{"dataset": "acted Russian speech (Dusha)", "spec_augment": true, "widths": [128, 192, 288, 432], "loss": "cross_entropy", "residual_init": "none", "epochs": 149.9, "lr_schedule": "wsd"}
Rows from block 7 of a small sound classifier, named by matrix and row number. Rows with one number belong to one channel. Each number is 500 + 25 x the weight over its row's rms, rounded and kept within 0 to 999. All counts start at 0. Numbers have three digits each.
After each channel's rows are labels from the 100 clips, of 14976, where the channel reaches its highest value: "responds to" is what is common among them. Only what is clearly more common there than usual is listed. The data: acted Russian speech (Dusha).
# convs0: first width-5 conv (model.blocks.7.convs.0.weight, 288x288x5, each kernel summed), inputs 96-191
# convs1: second width-5 conv (model.blocks.7.convs.1.weight, 288x288x5, transposed, each kernel summed), outputs 96-191

convs0.58:454491494530471456495472533494532529494486514473526450470523463487451555523531498479463521538503482481451508506471498492523542490518468552507487502522488459530487500513509514531560495497543458532457493496497484508481489485479493501490556487510492495521465490514515467535509518496508488511
convs1.58:482467518499481479481461493479468489496532450523459493419531483511490485527482487450504462475478495495481508500494476518485486488539490488503527491516491503511465452473487492505496516455502519509444491492485473472500501503477517499494431485514460477476474440463445479518520464544472518521
responds to: emotion: neutral

convs0.249:518456507495505532525494527473474507461532460528523479491466483464503495526496536519485485474488463514477525474516480492502493445504507490505552485526509467564495474508491464521532452473427487565470500523487482532477489473515523473510487501490496500525530485519509461542480507477513504517
convs1.249:467484457520499521531498504480485497487527411537497504441545502476527475492486453520466472478478533491487536487495493518470481474497486519475511504496457506527464547484497483506508508433470505494487487482460496455512493457516495518463467516453480528465512460487473483488486492487524515494
responds to: emotion: neutral

convs0.152:477493479500456461480504522471503492489501507518522522509521496456486471557469491486468492464444495512480538535530498489515506478512473495499509506499505496491500510451443501532524479486469514547486467503502512542486483514481447515460476511473473523483526482536489486518493495556492469493
convs1.152:493488497478488479479548503437492450489494433514505530495451462471439476485492465492474457504502474485521490492458477508482469497508479494490494494503504507472456465458507497496524527475529497496503469489522503505463478501478482501523450462492478481468501472500520494471499474531493485425
responds to: emotion: sad

convs0.47:510498502532518509459532535471487515522509491519483524518534538497507501540518507518480521510480470512555531522520476517457512492486533511521506514520476497543444539490499519500570517482493459543479462510512488497502460487504465495475537539519531477475517493549500504480494531492504539509
convs1.47:470491457508492502509469510448515478454501460494515493482514465482475512451471511467486460457486481468487460494485467512512479515504475508513478471518492491519476533478498476492515509434504491547454454492471516494509513495477500542514460514490468521454487488496502509496496484500496521519
responds to: emotion: neutral

convs0.268:491555469535496498484481492485528506439505477503461534482494480501489500498471507554462480508523509463535452502481519450450520529461487551498511470508511503523507516493485538516489493556479510495512495536520442477532485511521525466532460500494483524498467503508436474525512469500500515490
convs1.268:480526520500515522507483533453534532514501484465499501426474540467461521486486530479493480495474494494460538482566497499531529531508516491484550512501487481530495533546507501484502538508529502519464546495463503495506501515538502498504459513474451501489482483493486485511526544489501504533
responds to: emotion: neutral

convs0.162:467504457443520479511536496490523478526520503525496489539549457538540525488516484514505505501479472520453483491504502456479490538517505528462496514467468527503464470478482541495482523507508480502478499512470507508528564477458461466541487475485561498517517489474503485454534490503516464467
convs1.162:454489441479509516514543518511456513467477525489535512474521526509476462482490477474539536475495503488480437493450528482509469459495482503512500504493474481512470434515522495504518508501492497487510494489491478444470548472524540479522463503512492486469480476533498485489480487485464464452
responds to: emotion: angry

convs0.281:523501538513508441486507447513520508479489516480446511525497469480461513498515496511499468508524501503510483530483504500511530464505539469501531493504543487548504478464510529506491470542483547484505456477559502524490502527476529492491473497547496481525456492527528494418563480519510521509
convs1.281:498500497499515467479469500476466441471454505516473510545546474500481481514496495466523478530512470500511496524479485471520495492508484525492478516501505551479495461489498470494485545493534460482472458465512503513458491517482497521516476478507522497489477499451485461446510461507461500463
responds to: emotion: sad

convs0.159:521490490534495542506489502461514492483526520511538533454499479513480514531482500536465544496486491531477498503527471533476518488502493548484491532493468512517565477499516491492459466467473486489512527546487534525451508466499499497522499512502494546518502501499496468546518465512516520504
convs1.159:484477559488507462466521490473454483502517448520489502491497458458466465499514471511449482495505495472503472476460474471488487506472496508490493481520474495554464513522497505533518506497504524516530472484466498516476495477493516506470464489461493403456501474511502493507515509492484432475
responds to: emotion: neutral

convs0.250:513514513475476535501466489466507508541516481525458499504529473470515538525552502499473492504468492496546548477492524437474507493508499490485513505489499518510475444489445457516557466465494488486518500466517463532453499480457481550497477470481488468496498531536536527447542471507524517487
convs1.250:462514517490498503482492517488517465544475479504476513525506506470468499525505480502469509488457462442517499517481492526522465487485501559519485455508497531508471452480491455510489524518504501508514469492517493475494519496478505492492481494508500469487494558504530454474504502485529435479
responds to: emotion: sad

convs0.138:482503522507525502501478550562506562501527486482494497522514493517538487514549471483478467489476491534467498483497503536512420531481541466479488519468511510532519485504476477516471509501500514497502518465506492517482540501497524516502521520458512506482541567517528463532509508488500454545
convs1.138:470496457505507500464459518536482524484492508504520486491525508474528528495510506492514464501478472459494471477503499532518497462496516478546473519504476521511476479549496493504479510535477513480470535490524493504506517485538512477513491474491495495480481514498466474469497487502536507484
responds to: emotion: positive

convs0.282:491466516483566516547535523460519467486512459442429470487487500513506483504472513531499518471522541479519499520496475468476467532530476509506492495470508505500527483501513483486468486454495524493512528507479464422568511482503478453480506502496504475478525554481480533488505530511499517509
convs1.282:498530476449461511465483523473468458489491502465494515485507480505457499468484488490550488474458526518520485505451510457484468507556496511509551482515480481509489443474523490483504484503495498506533465489460470487478505449506496518508523481463508514554529510516550535465511484474517495480
responds to: emotion: angry

convs0.158:560470487497501489475497484460530523459492552521516513472459500464491483477534495492523470485463487495505472467482467456509473494465466485523479514518490565453500505476472509522487493516459504493443475499500527454503513510483493464490487533512492483488482523513553483504505485477473527507
convs1.158:514475512509516446490504495513505472479480527497526515522542494479552501460448514449501525464487507538489495497487477476485516493501507433511545500509508550508515502499522490498499537520521513519458516457453465469507466491507485464491519493483541510526501506499449475507502525512547486501
responds to: emotion: angry

convs0.96:470484473469524499475505492522485510518474480468505506498442514516489488487466530502512535481520463502485467487536529496521485517460470511506509515484478519499516482460544475472465519504517463480491472468510504483488555518510479488457490548526489489499476468496462486492498516489470485527
convs1.96:499480503470497471500537489541505444488492497513506495488565496542452470521522498482496526512444492554505505514506477482472479519542460481540504511515522513511473462505513494483526502468549445509493439512480496512511495543484467522504505497489484479500514541500482473492487461490479517495
responds to: emotion: sad

convs0.45:519449512482494464472481475501481496523524549514453472516490473486506486513501506467519501525501465520508509503516524502503519496488525511502494492502519512550507483492511536486494502530482504498510472463491480513519523525486513503488486510538505495511515481492518477421472516534471451488
convs1.45:499494533533513507514471507509488478487495466457502491483481490516510506502513456503503508490511448499508488504513505478471456473483430517476479506527516465531485466512505493526510523462499503482506450470489498495517503513491531514516526481503469496529493515517475470486498472507517541497
responds to: emotion: angry

convs0.234:487490478478493474501505537510510482534511494519523494481530471482509502456497457488504478489468476528487519547506513521504497426484452499520506510497524487481504490481462558535518505532536491535487457509526511489490499529492467542481457511522489474509468492494448445502487529506472492481
convs1.234:500477480500492486501533489452495466485490468486485492458503461509449487482491494502506504490498480470511463502465486497505466487514436478452500479510518486492452463498515508495541518464526484477495465477545498504466486511492477495512452497489488481435497470465504506487488497525494442467
responds to: emotion: sad

convs0.143:523470461546495495453475530509553523490508515499524484545516454471482476506458528532475476475548467491544524518451496496509522441464496518510495498529454465536505531496513518481543536513453527485501482546506473513523511493506510521481486494486494508530525484523507470498530518515482522528
convs1.143:505485476523507526493464528436518540456528491491496487454506495482456488495486538474472491495450502491494504490477456474500499459491484538508457517504478503529478539485494429494517524440513510494503444521482491477503542450490488471499471495444466511484511464478489490490513510505507534482
responds to: emotion: neutral

convs0.224:523508526479498523518509471489513462515518510501525496486534477514523497496466562512493512506478528531535476468517499471480445483555531449483504505542511496499536492480517475500475475480408471514452496508486501489514515480532536482560520523509501532487555497502543508504550509520488506514
convs1.224:524464464519491502448488512490538497512495538511504520488467479497495482515479532518500514481525506493530451469451473501502451512505531519551506437486485490491533513455506490499494519490502492480487506512462471514511511470471504523488546476481492498493538491510527490465545464479489489508
responds to: emotion: angry

convs0.218:486481513513493511478512503522484485513448487472498454490453448449478504506481512492487488530510510512498457509519494505467483461501495483492492486484448499498493505520458519488520511501451477548514521465510501470506523502502485486466514527505512515535474474524510533524535488508494525514
convs1.218:462484466490516478459521490531495506482484559507476504479497497538479490466468508490511508488538522430507469532515516510481544516480481492484502490504490501494489466487525529486500514574535530457537556511550509524493510535505487497505449477458487442509479453473497538494487498527507475509
responds to: emotion: sad

convs0.20:505480463481514533514497500476483509488490520527502498517503516507484507499530462502479531491508492497482525529507519520516514481526490489520495490535470473550536471498496521525511494514523423517501469509500508483505503496493486522459502505525510477475493509569516469446473518488514478460
convs1.20:495499481519506497478527476465471448477535462518504506490499445536464471471489506494469490486491457498522525461481515492510460478465472494497509443495472482515484478497486460511527523468512492504487463501492486508486509498493520468521476476501495476453470505525482483492492495505516476492
responds to: emotion: angry

convs0.137:490465484498450507483494500477508493490543513489509506508457473481502493499514502461439468474486493535533482485467513475491485534519517518541492507517467515525494505499508536467466460499514483523503492545505496498509486432460508490486479473535483525487514524480512499515468517524512513518
convs1.137:513505460518521485462536480466526485505530504533503512531440530515494513487482515571500493522468487477497473470484501508523517511506523491547512479493452504502528519549516483520475507514504487506494498471478498486459527455491522468499524479508517516457534533524484483459529505514509434486
responds to: emotion: angry

convs0.216:510477542483471500527499471496459505498523505511488482537485479442492533503536480488518476561475482532512488505509486486512487485508505514501502506464470496502461474513447489488500543486467503537511486479525487517477518499476475516487498487476460512506507483511589566493538493499510475499
convs1.216:534497508474502485466508490480478495466521500477478514492523476496455486479489489483530478505536503513486507509488496504506500482516486520507510492510462515463492512502489492529472537529481452489520483517519508498493501471500497496524480471463489472497412495534503513492527464494499463464
responds to: emotion: positive

convs0.230:469516563503506528511460539464506488499490503533515509499463499475524470546506532511491526521490468482509517505489460487455506522534487504489500478494486505494549480501527528536536457452467476537475477497544504506500495480486501472518542507485488488464517514508502447496505531455538543489
convs1.230:488479532548514526491496498483486433498549455524508483527490455496483486513489492487489483483502492496489488494453513546500454482493472502509511496494483509499492484461501474513498503437487501520505440515471499475510477458489518496497499519508501481479502491466465502540489469497520472516
responds to: emotion: neutral

convs0.22:481471490486524475467508483462487483482490492463461477487453460507542478482476486563506494540543502498535474492461454476479505504490458482510544487497483514498534443502497503495446510502489513537498437530488478469521473525516553494497511506490494492493482471504467531470509509522505480514
convs1.22:488464490452524517488527519542497477510493544525512515503498526529486477494521493501505513494444539516499471465482491470493500452541524519539498493506499497539480474489499473484499521550518415477526497479503489520495501520480460523515485560499530484483525501503499475505522534510411467431
responds to: emotion: sad

convs0.191:464492488511518510444456469482508472487496527510481507531463446503484513512511502456464466512508497505480486515508470449484500470551455496541474530495507476516487459479509475526526477517486478507517518494549502525532515469470505477482527483526493495498477537493513515482522478518491532520
convs1.191:487483470492528519491501498478518514468523486501460515528506512482514484492455521516486494523452477496470485525510527481501470497525466544541474466517460568519494494502484478489493501509522485454480476499477495507508542471497498518514490483521494524442516487499470475467477498511468503467
responds to: emotion: angry

convs0.26:518494523507519529487505475495451510540480477502480466475451519501520463501478504473479482470518483528537494481491482510479435504498513489484486507518496497473521456496537492487535514501486504497483452449457510468515483481521523513482501499509500426480522510511493468486514508498514517455
convs1.26:509454501460504535486517522484545498524565513496514480509492523537509467486507525531516482450471499493498505538453526507454491514514498477491491508491478494552505521489475501498500516485512504512513522478426505511571514443470491507463505466507499530467548573512503475474488500467486515557
responds to: emotion: sad

convs0.219:442513458513444493504501502472528497466504512517534439460477470437468524465467484478521449544522493495449455513464471485449497481474477500498505486499484471501493507475489508502511464509475523511512486529507458480469498437499510504520506538459460506476489458496503476515514509475498485493
convs1.219:482502531510465513483483482478471471499493436498473472454549497506513501486502474468464492501456517453484503510513524499473477466478500508516480473506481475521482518487522505513477477470482508451527488504485497505485501465501506498494519498456451511469522475486450534481483490522464473508
responds to: emotion: neutral

convs0.156:545507494503489524511537510487480555559518457511468513496484548481459534543564472504504524483468473480551556506544539536514474542476563505516534533534504477549465550515474482529507487513529494502548489495500529534497491541475454530509490489468548481503516495546544544508465484503541531486
convs1.156:525512534523519508448500506512466500467497515481506509464496482517470514490487424462516493507461461525502518519548496542500501465489499538534520493524492447514488461514536489503500512478500496508525505493493507501484523500503508499499461510495439474518475519460470483462469495510546521505
responds to: emotion: sad

convs0.78:503451428497518510476470504520486504530509522495484465497439490519491506440493485499495508524530487486524506519479482513511489521539530482487533477523505511481542479476543517514462505493493500570489452506474512470509513528507518503487529534488484493506490482544448478520498484471513479543
convs1.78:520523495468500511483516503538479488517484546534522507471540571532473458524489487515485523501475492522538520537523505482532542476534477531511516480508487469533496472536499502498510468522496487470571506529490496497499480527482482533492471530508490476491528512475494460493489498505480503453
responds to: emotion: sad

convs0.113:504529512479506506504463507539472547503524508477463500549526484486493505502518484486508484497502496506496588517579486494488488464491504526497475519492511463491499468500452438479536529482465551508524494486528469512474498504508487519504462487473481490491539476497550533450514493542528525476
convs1.113:508496518463527502485534504488457478496463509511531475463530511514472499506497503448535514501518520507513488514479526501510500488515479538517531520515507522469503458479502513512496535481500494457529486494547497477498519512541516491527491481486480467526467514476510510481460503487497480495
responds to: emotion: positive

convs0.114:520467499484515446478489470501461518500495508494474483469452545481484473519501539485521491467520513457512457522491484497508483504509506499487543527469503508489490430514471528499523506470469484484484445435541509503472548513455528522513462486536480479488473499508521492479545499486441515486
convs1.114:499471487471506496499512482519475485495473492511458518529548520471511504507496490481546502540510467514516462512458478495491511519493470547522448535509482565504481496466486509498491488536511535479510506464504508548489506514471489491490492453517547510462474556504456502462483490484492480494
responds to: emotion: sad

convs0.185:488459511522514472479563479555514511523487526552469476461498495499500501456476454487478511542489514518523485510533538503490547533493491500456528463505503469475509475518508528510504488534534494525523508504482473491514506521481490517489524465523481473486501525494479527502501526437493535482
convs1.185:482519485495489474467485497489446518489468483515488503486560475478551521496452469509481526523481498474479447461483491509487491492493507503458528480515468475508502455484518537478508507476513504474517500456421498481490483471482523496505509483474517523476493459514472497447473539508467471498
responds to: emotion: positive

convs0.173:480479492488481518512487509525446495511525498518505536525471531479461543557507481499514525514524458485462530505510489481499505505498560498469512518509500449509512497490473480485474455492482463491446519527484486504496486466486515489471509484505560511466521453519508458483475503521506481490
convs1.173:492514470507513508477518488524508504460517509530513501478515473499517497462493472477485498499510512491503499498467506522496502522483491486489472486507470474504479498512511475509508526451480465500489527480478476514510528433512520496531541496522510481454463488514474518487512496461536504520
responds to: emotion: angry

convs0.122:505503496555492468505503528484522535504531500507519490511505497473491491542494518505440463469525469457535506494499502484487493491456537519504508491540463481557505508491524520493520507514468512496496530582486479490526506487522522495501501495476530520530514535512517495534516495529507529499
convs1.122:473510479505495536494476524429523534448500463498495495444515506470473499483483510500487448493452484459482517494514448482523509473494494525510470472494495518509446551481478451477498523450498505531481445518464472503513532458474507491513459500462452514445473473472454484506510518466498514517
responds to: emotion: neutral

convs0.264:556522514496454520512508526503461527514457463519464475450511520480489522515551508480464484490481507506487554505537491554463534490490550486498479532535487481576491527490470523509529495520493549505495492486507541491512472547512465515480489496481533481499478499500522525490485480472553529522
convs1.264:508490504511511497483482496510462471477504473488504502450507473528484501517475490462482522504476478490526495489509501518494499510507486496497492487513504446512467466544504478531492516465496485488515496465496505512470503516510488509525486516471469478513459523465486500434466518468522516493
responds to: emotion: sad

convs0.48:529462519530501487471483480464522460508539478527541488479496540500473543492520503482494522490524528482506461445495472508481490499479444504496535498543543501520512504472519491482523498473485458521485444536478509484494491476501494491514486489449553497481500514485511460544500502479499486474
convs1.48:473512502534489470475467501447447486433509488514501504466550489508523494513501411473481470500499537493488495499529480500480509511498507503487509492511445480530470526503500527516484488418493537521479524491436478473512521450486499479485486490475481513498464515464485513495491494477480515523
responds to: emotion: neutral

convs0.91:523478532514517517496442552499454528466513506510549469505481525499511539510487499502505507506509512485492501496490477524513463485495493460431466519524490470544518516471504468502524487478473530476502517513515467488507510454484510495498525465509473520494519473516467470499488516455503529545
convs1.91:483495460537520521495513513504485512449466475565529496471499533490525487495501486488474452497488502512473467498494489557500517501474512490512492504504468531543503552493518499468498507487493510523462520509453480461519512450520504495502486478445488524456497500486492508525479501512502541490
responds to: emotion: neutral

convs0.106:502477517505456502459484478468492494494515506534500485547509469511475477527538473488443538494492487528436502462455490466486504521500480522506490494490510529512483470497456475485497471510539511495495492502503505487488515476468457460499497496504515533501497518491574543503494490510546498484
convs1.106:532498548481505478454489514461525482481478470493498513498501478497450497494496494465510499497489460502506516537494504481544483486523502565574509486504455498509522541517497490532466524451490465497532461506486517511479461470499514492492497501563500489490466519510477509492515476474477497507
responds to: emotion: sad

convs0.49:500488545496535499485447497526484531525470489451484496495463492488505472492500519529485482500493533501538511469508488535494478465507507462513484455494492482507516522540485512480498499504467487503434503505538504516475493514502482513522490519492534443512491462538538546498528501495523470466
convs1.49:498468487524515497496475486546449484517490521514500514477531480509473495529470459450487514463518465545523464471483511516481459515493513537510484514483510504492482455468491475530503516517512527482539515480497480517491512519503469472527499485517507497483445505481489477476525502469487526527
responds to: emotion: positive

convs0.52:479497503558534479493490508502463473491551501518540499491507454497511510536487517496507490445510490498525487488517506506507495510500478550487515479511511477506498500453469481504493486500486506539519482542496526529451490534480515518512488463475488534561454528515471510531496444503527503494
convs1.52:458495492471503464471520488447495516465531443484509511480505482513456480502472469492440445485480487481492510467501470507436473503510490483487533511511462486542443551519510522497510487472504503529486510529445505448483503449495502504506467470443471472437515460550478502520488505507531496506
responds to: emotion: neutral

convs0.276:529516452522514502448508522510477551463497511478489482525459514510507471511460445496491475497483543522518443483470460487487475495483518461495469446503502533530498512478504494500479530537500515519584491543505439484534465536518478482522478500474519466481495500549475466530488494493517481506
convs1.276:427501471440478487458522518524508514470491494539502515498457486463527468508466502504524446465465489468474482499524475479484527508485472526495506487519494515485472490516523517473498499511509496510481500489454491453495490482501478492507473488468499451459518481560544502481460469547489487497
responds to: emotion: angry

convs0.176:539490527489539518504498529481496533506486473486502514473479512503501491461510487501504487525590482548526518541551495505492531495555481521531483482478523521476458499518516469488525493556506528512480505517489505488484509475485488473529495514525503472482517556531511562526509509488539563490
convs1.176:511476505488504498463490506500479439546502518468492515416525500489494509489514475501491512496503501515509483549481522487497452510515502505514489472525500505518505427485514476506510516522502483480556460491498504475499475470510489476499537483483532495524502460523511506476518495530490436508
responds to: emotion: sad

convs0.160:504538501516491530477470471505513508543560504503481496547480488486443486522512497486502495471507472527535529525505494495527478485522467465517520513457509467482516472470504509487508460518434565515507484459505524481488561497481512515485500523483489485501477431494527492476472525499511520503
convs1.160:507479528492505502458511516507480499487434502500500513500495441505461484492467447431512492477472473497506479544497507499507490488506478486486496452491509519471499473496520535503488510513478498505519484469503450473481511528492512478527466451512489457486476527519490470466484470504516548491
responds to: emotion: sad

convs0.280:457455514544449495439488479509523489514461506480490462498480479458436506458513515492480450520519533490498490508482529517503482472533477476502477492486516502487499506456477539543491501474481503480458538502535507520502483499509515507476538535503494486494435469521521508494493492510508496471
convs1.280:459498520497493473432553494496464470457475492508506495515517482519529446471451517454481502471528469455481479518506506503501522474492494525532506536524491501535484470467532510493493498505510498538503499537448546518461475510500500505503490510500516507506485522492481483512441472532529463488
responds to: emotion: positive

convs0.129:522516476487560528480484526499490492520513514499484512449493526521505487491520476468521464529505469511541526483518468479496500515532453512489568464502544501452504498482519492495494527482481545467506524476464488505493530485495532502484513534471527479506500468508464521517480487510503527524
convs1.129:533490503461504491485505507529447484515496517491491502442528521540497503511492464436524514477498521540514481505528515471512515481538482537514490473521530470525500440474510535493485503543495546492526468496487486498507481493520508491523443500489480477511466504481486536470466484487483501500
responds to: emotion: sad

convs0.196:542491531490514504529503479515478448476490481536482521484515525501451512491561499477507510503506475504507489465485493502481491525524469523504500524518464480486463481496421512460440515465552487489477522484548492496465509498536528521536536478461517452520518490442528522536481485502485453525
convs1.196:512507471542530491493495501486486462511515509500558497463448499507478520536525516466496483514503516461548473501463506536533489479455500500497509510502480465503524486508487495548466539474450522499547476540522465496503490484522524538502491512506474511540486509495559529528498520490540450535
responds to: emotion: positive

convs0.5:525492462485511475484536489497490480508474501445512542504474473453501523510482521501491502480512492540438535515512500495525487486527515464496511518469496513506531487478532505540467537518513514495514481510503459491524517521484521546502519532540506490536504488487454512523501531483516431501
convs1.5:536481552495502507455491491494517489520532497516509514445469481511430494492506547436495478488485482549510536510529482496497473485513492466474499489505524475523519503491496478494512499524496485530507494487510496520508484555509464532513418551532427474495486491500526484504537497498503545537
responds to: emotion: sad

convs0.57:503537556479479503542526495548484519507495473503493469478536486517511557544538464522494516520500494545503537517497535534505479528520505533506477521460452561504496484520454470535494502523481489513493507496499511519488496490505507562461478463443481500557508473509529544519510485485513490509
convs1.57:512482519464498489482478522499479529462490503436501506473486516497496539529521523480494492545532478490486483506455505550508516475473511571530469517502470519500493455508509522484470547500484487472531503491529497514505499471525507494501506469491482518509502523472511532484491492495490476486
responds to: emotion: sad

convs0.15:521507536494513523485518552503518460466499482525515514487476491530475473533492517500496503475514508510523537518546482520472508472450513500485518516491465465512489542523530505494505479515526487508466499542513495462497472438514465496505494514440502497523502455458513488527479512494535528515
convs1.15:486483488554510530487520505492516503435499457522508484483510461492505517499489509488474457482498498462521510476489478543502527490488499494496508469493467499521463543492506474490518489460488480523454509519480481433517474464548484500495474501464440485490458479489486535505469527472510511491
responds to: emotion: neutral

convs0.146:458496505475485525491499479500500500507481482535549524536484509480471464513476496513515484462467460535424467497499481500504499507535494493525510498485507522521513463515483512502458495530490471520527514508547502503474523467463496458552504495520520487487509480527501474496489504576469495516
convs1.146:497478497491510503492521488486508440470462523519510500507465486554506471463507440473503446524501488496514457437456472488492500505508475488488513497506516491477499447492513491485522524511496493496499505466471464479476516492497504507528464451491498494477537490495510501468500473507465448446
responds to: emotion: angry

convs0.235:471487501516524502555506498500505493538519500512473512426449512510493501487517547525537546528543508505505509537494529538490440469540487525487545540488514484488538476498528512496514476461502507492509500502502506502486487494553511503532545456499499481494527502491487490472551533451495480480
convs1.235:502488490456505501475504508497459480592458547476496501522474494488469485492486514502497485471475491454477436491468525467514463488513497461489502530517513469508542461445508514525515482518498481530490444485510470529467488530480475487495547500551584490464505479490478507458522466471494487498
responds to: emotion: angry

convs0.239:490496509488497478455493496494473524512466474481499490496493515469475515482457514470477497510525477517474535485480541508488477485490523556506522470524468469502521472487495480504475514498454502522474451495490457511507515487496506531490520522512503540484509495498494502509479544513479424513
convs1.239:492512484443494516467528490531531480511536499518500504463523543508444486503490564521475495485464474523514520538480462501487463477524481497455502499503496489538516440483491465479514502551521499518504479488481504495508474530492459518484429544523480443506499469514550490505560476506476487479
responds to: emotion: sad

convs0.64:536502476509518464505479508546487486498506505428476510495501509504478494495478503486477473475500502497525497498484487485535516507502472485513528511490504487474518481486526515473494483477514525473516488478481439453519503484528479517500528555508475483497496456486472463479488550510489507498
convs1.64:537486529460489497435537483488503468496483478488457516467539483536416491519518530482477520481472456494518527528512472461500450495530473488482493485524547473493508473483503510503526498486512468483507446487498487496492476526477503502515474504507470432521498502489482485479525473488487495485
responds to: emotion: sad

convs0.171:518535493480470464492488446474548516527499502523513541536517480492476492486527476498506538501511487518536484509511475520485484459498495546508487514533552511511474531498449462518551414525453510500513474491529515537472509489509518524498472527493461493507480488537521465521518500511468518450
convs1.171:475508504493486489467461499479450428466485475478452522500488497455520499526512461497488476528503506481494466517460484524477453485505477476500499472543511536485472464499532532496499502440527510484497496479507503510485491523493500487487538464520509490498472501476469519458485479486506447486
responds to: emotion: sad

convs0.121:535489477528490474464488508493534529497492511473486460529513467461494487497459522524452467475499493505528538496473497505490474522446522490521489483492433475528515553540499518467529521514474499470485495526487479536509511480493511519511495487470489496522497505515507471497543519475484520535
convs1.121:500518447512510542509475537442503526442526482497491498455506489487465481491460515475477489511444485497500506480508458481467492493505489498505488496496453469506461512482510431478509506442520528497508443532446486454507548444499502465485471506432464506495506490490496521491490492518506523503
responds to: emotion: neutral

convs0.275:518475525484501485574495449513532485520491486449494451492488497488503495484510528542520526528479485505490478497492523475521475509517506480463462493491542495496502511462474483533490501482441492524481503491495519495503504500537520502492516496457502529491532528498499489490543511468510532496
convs1.275:496458480473505511491485515469497438507504507451484506499499493521505506495491502492524505470489515510501493490443476493473457500494500499503486462503463470480496459482493469497476493511508471505482474508462480470508530452452498495508544415519542499503513497511528495460486486459506444486
responds to: emotion: angry

convs0.238:499501510513503527496466504495516514522544478499493550487506532502497508551520493525473539452523467462517487503536494516469474513466490525448537471485482468547485535487513515553511465481461460551458482488492508513487519511454519516480478479488527491491483537535476487498473508526542496498
convs1.238:493465487543497507488488506492504502482516437497500485481467471476473517474487503493489474464496446471518499494527524517514500517489512468518505474502483513517457566494489470508507509452499487522501476498511496481518511493517485525500494534509436455429475482480490483509527493525536496513
responds to: emotion: neutral

convs0.190:521508503531486531507484544535488519502531489510525556501486491460504529554508502524477504483499525500484484484539488515489486523483519520484476515481523424545523500510480504525508460483483479520501474507471494495503496457494476484489492514507505477484529460533489480511437516525524526520
convs1.190:510491477587510506468501508471490502483498475550512482483485466498482483465470502510496470476495467487512521497527508471512525525492511456461499459497463514532471570473513516526503492455494454504487473509468489506500530462530498499514503513461511494471466503525492495535493486489523490520
responds to: emotion: neutral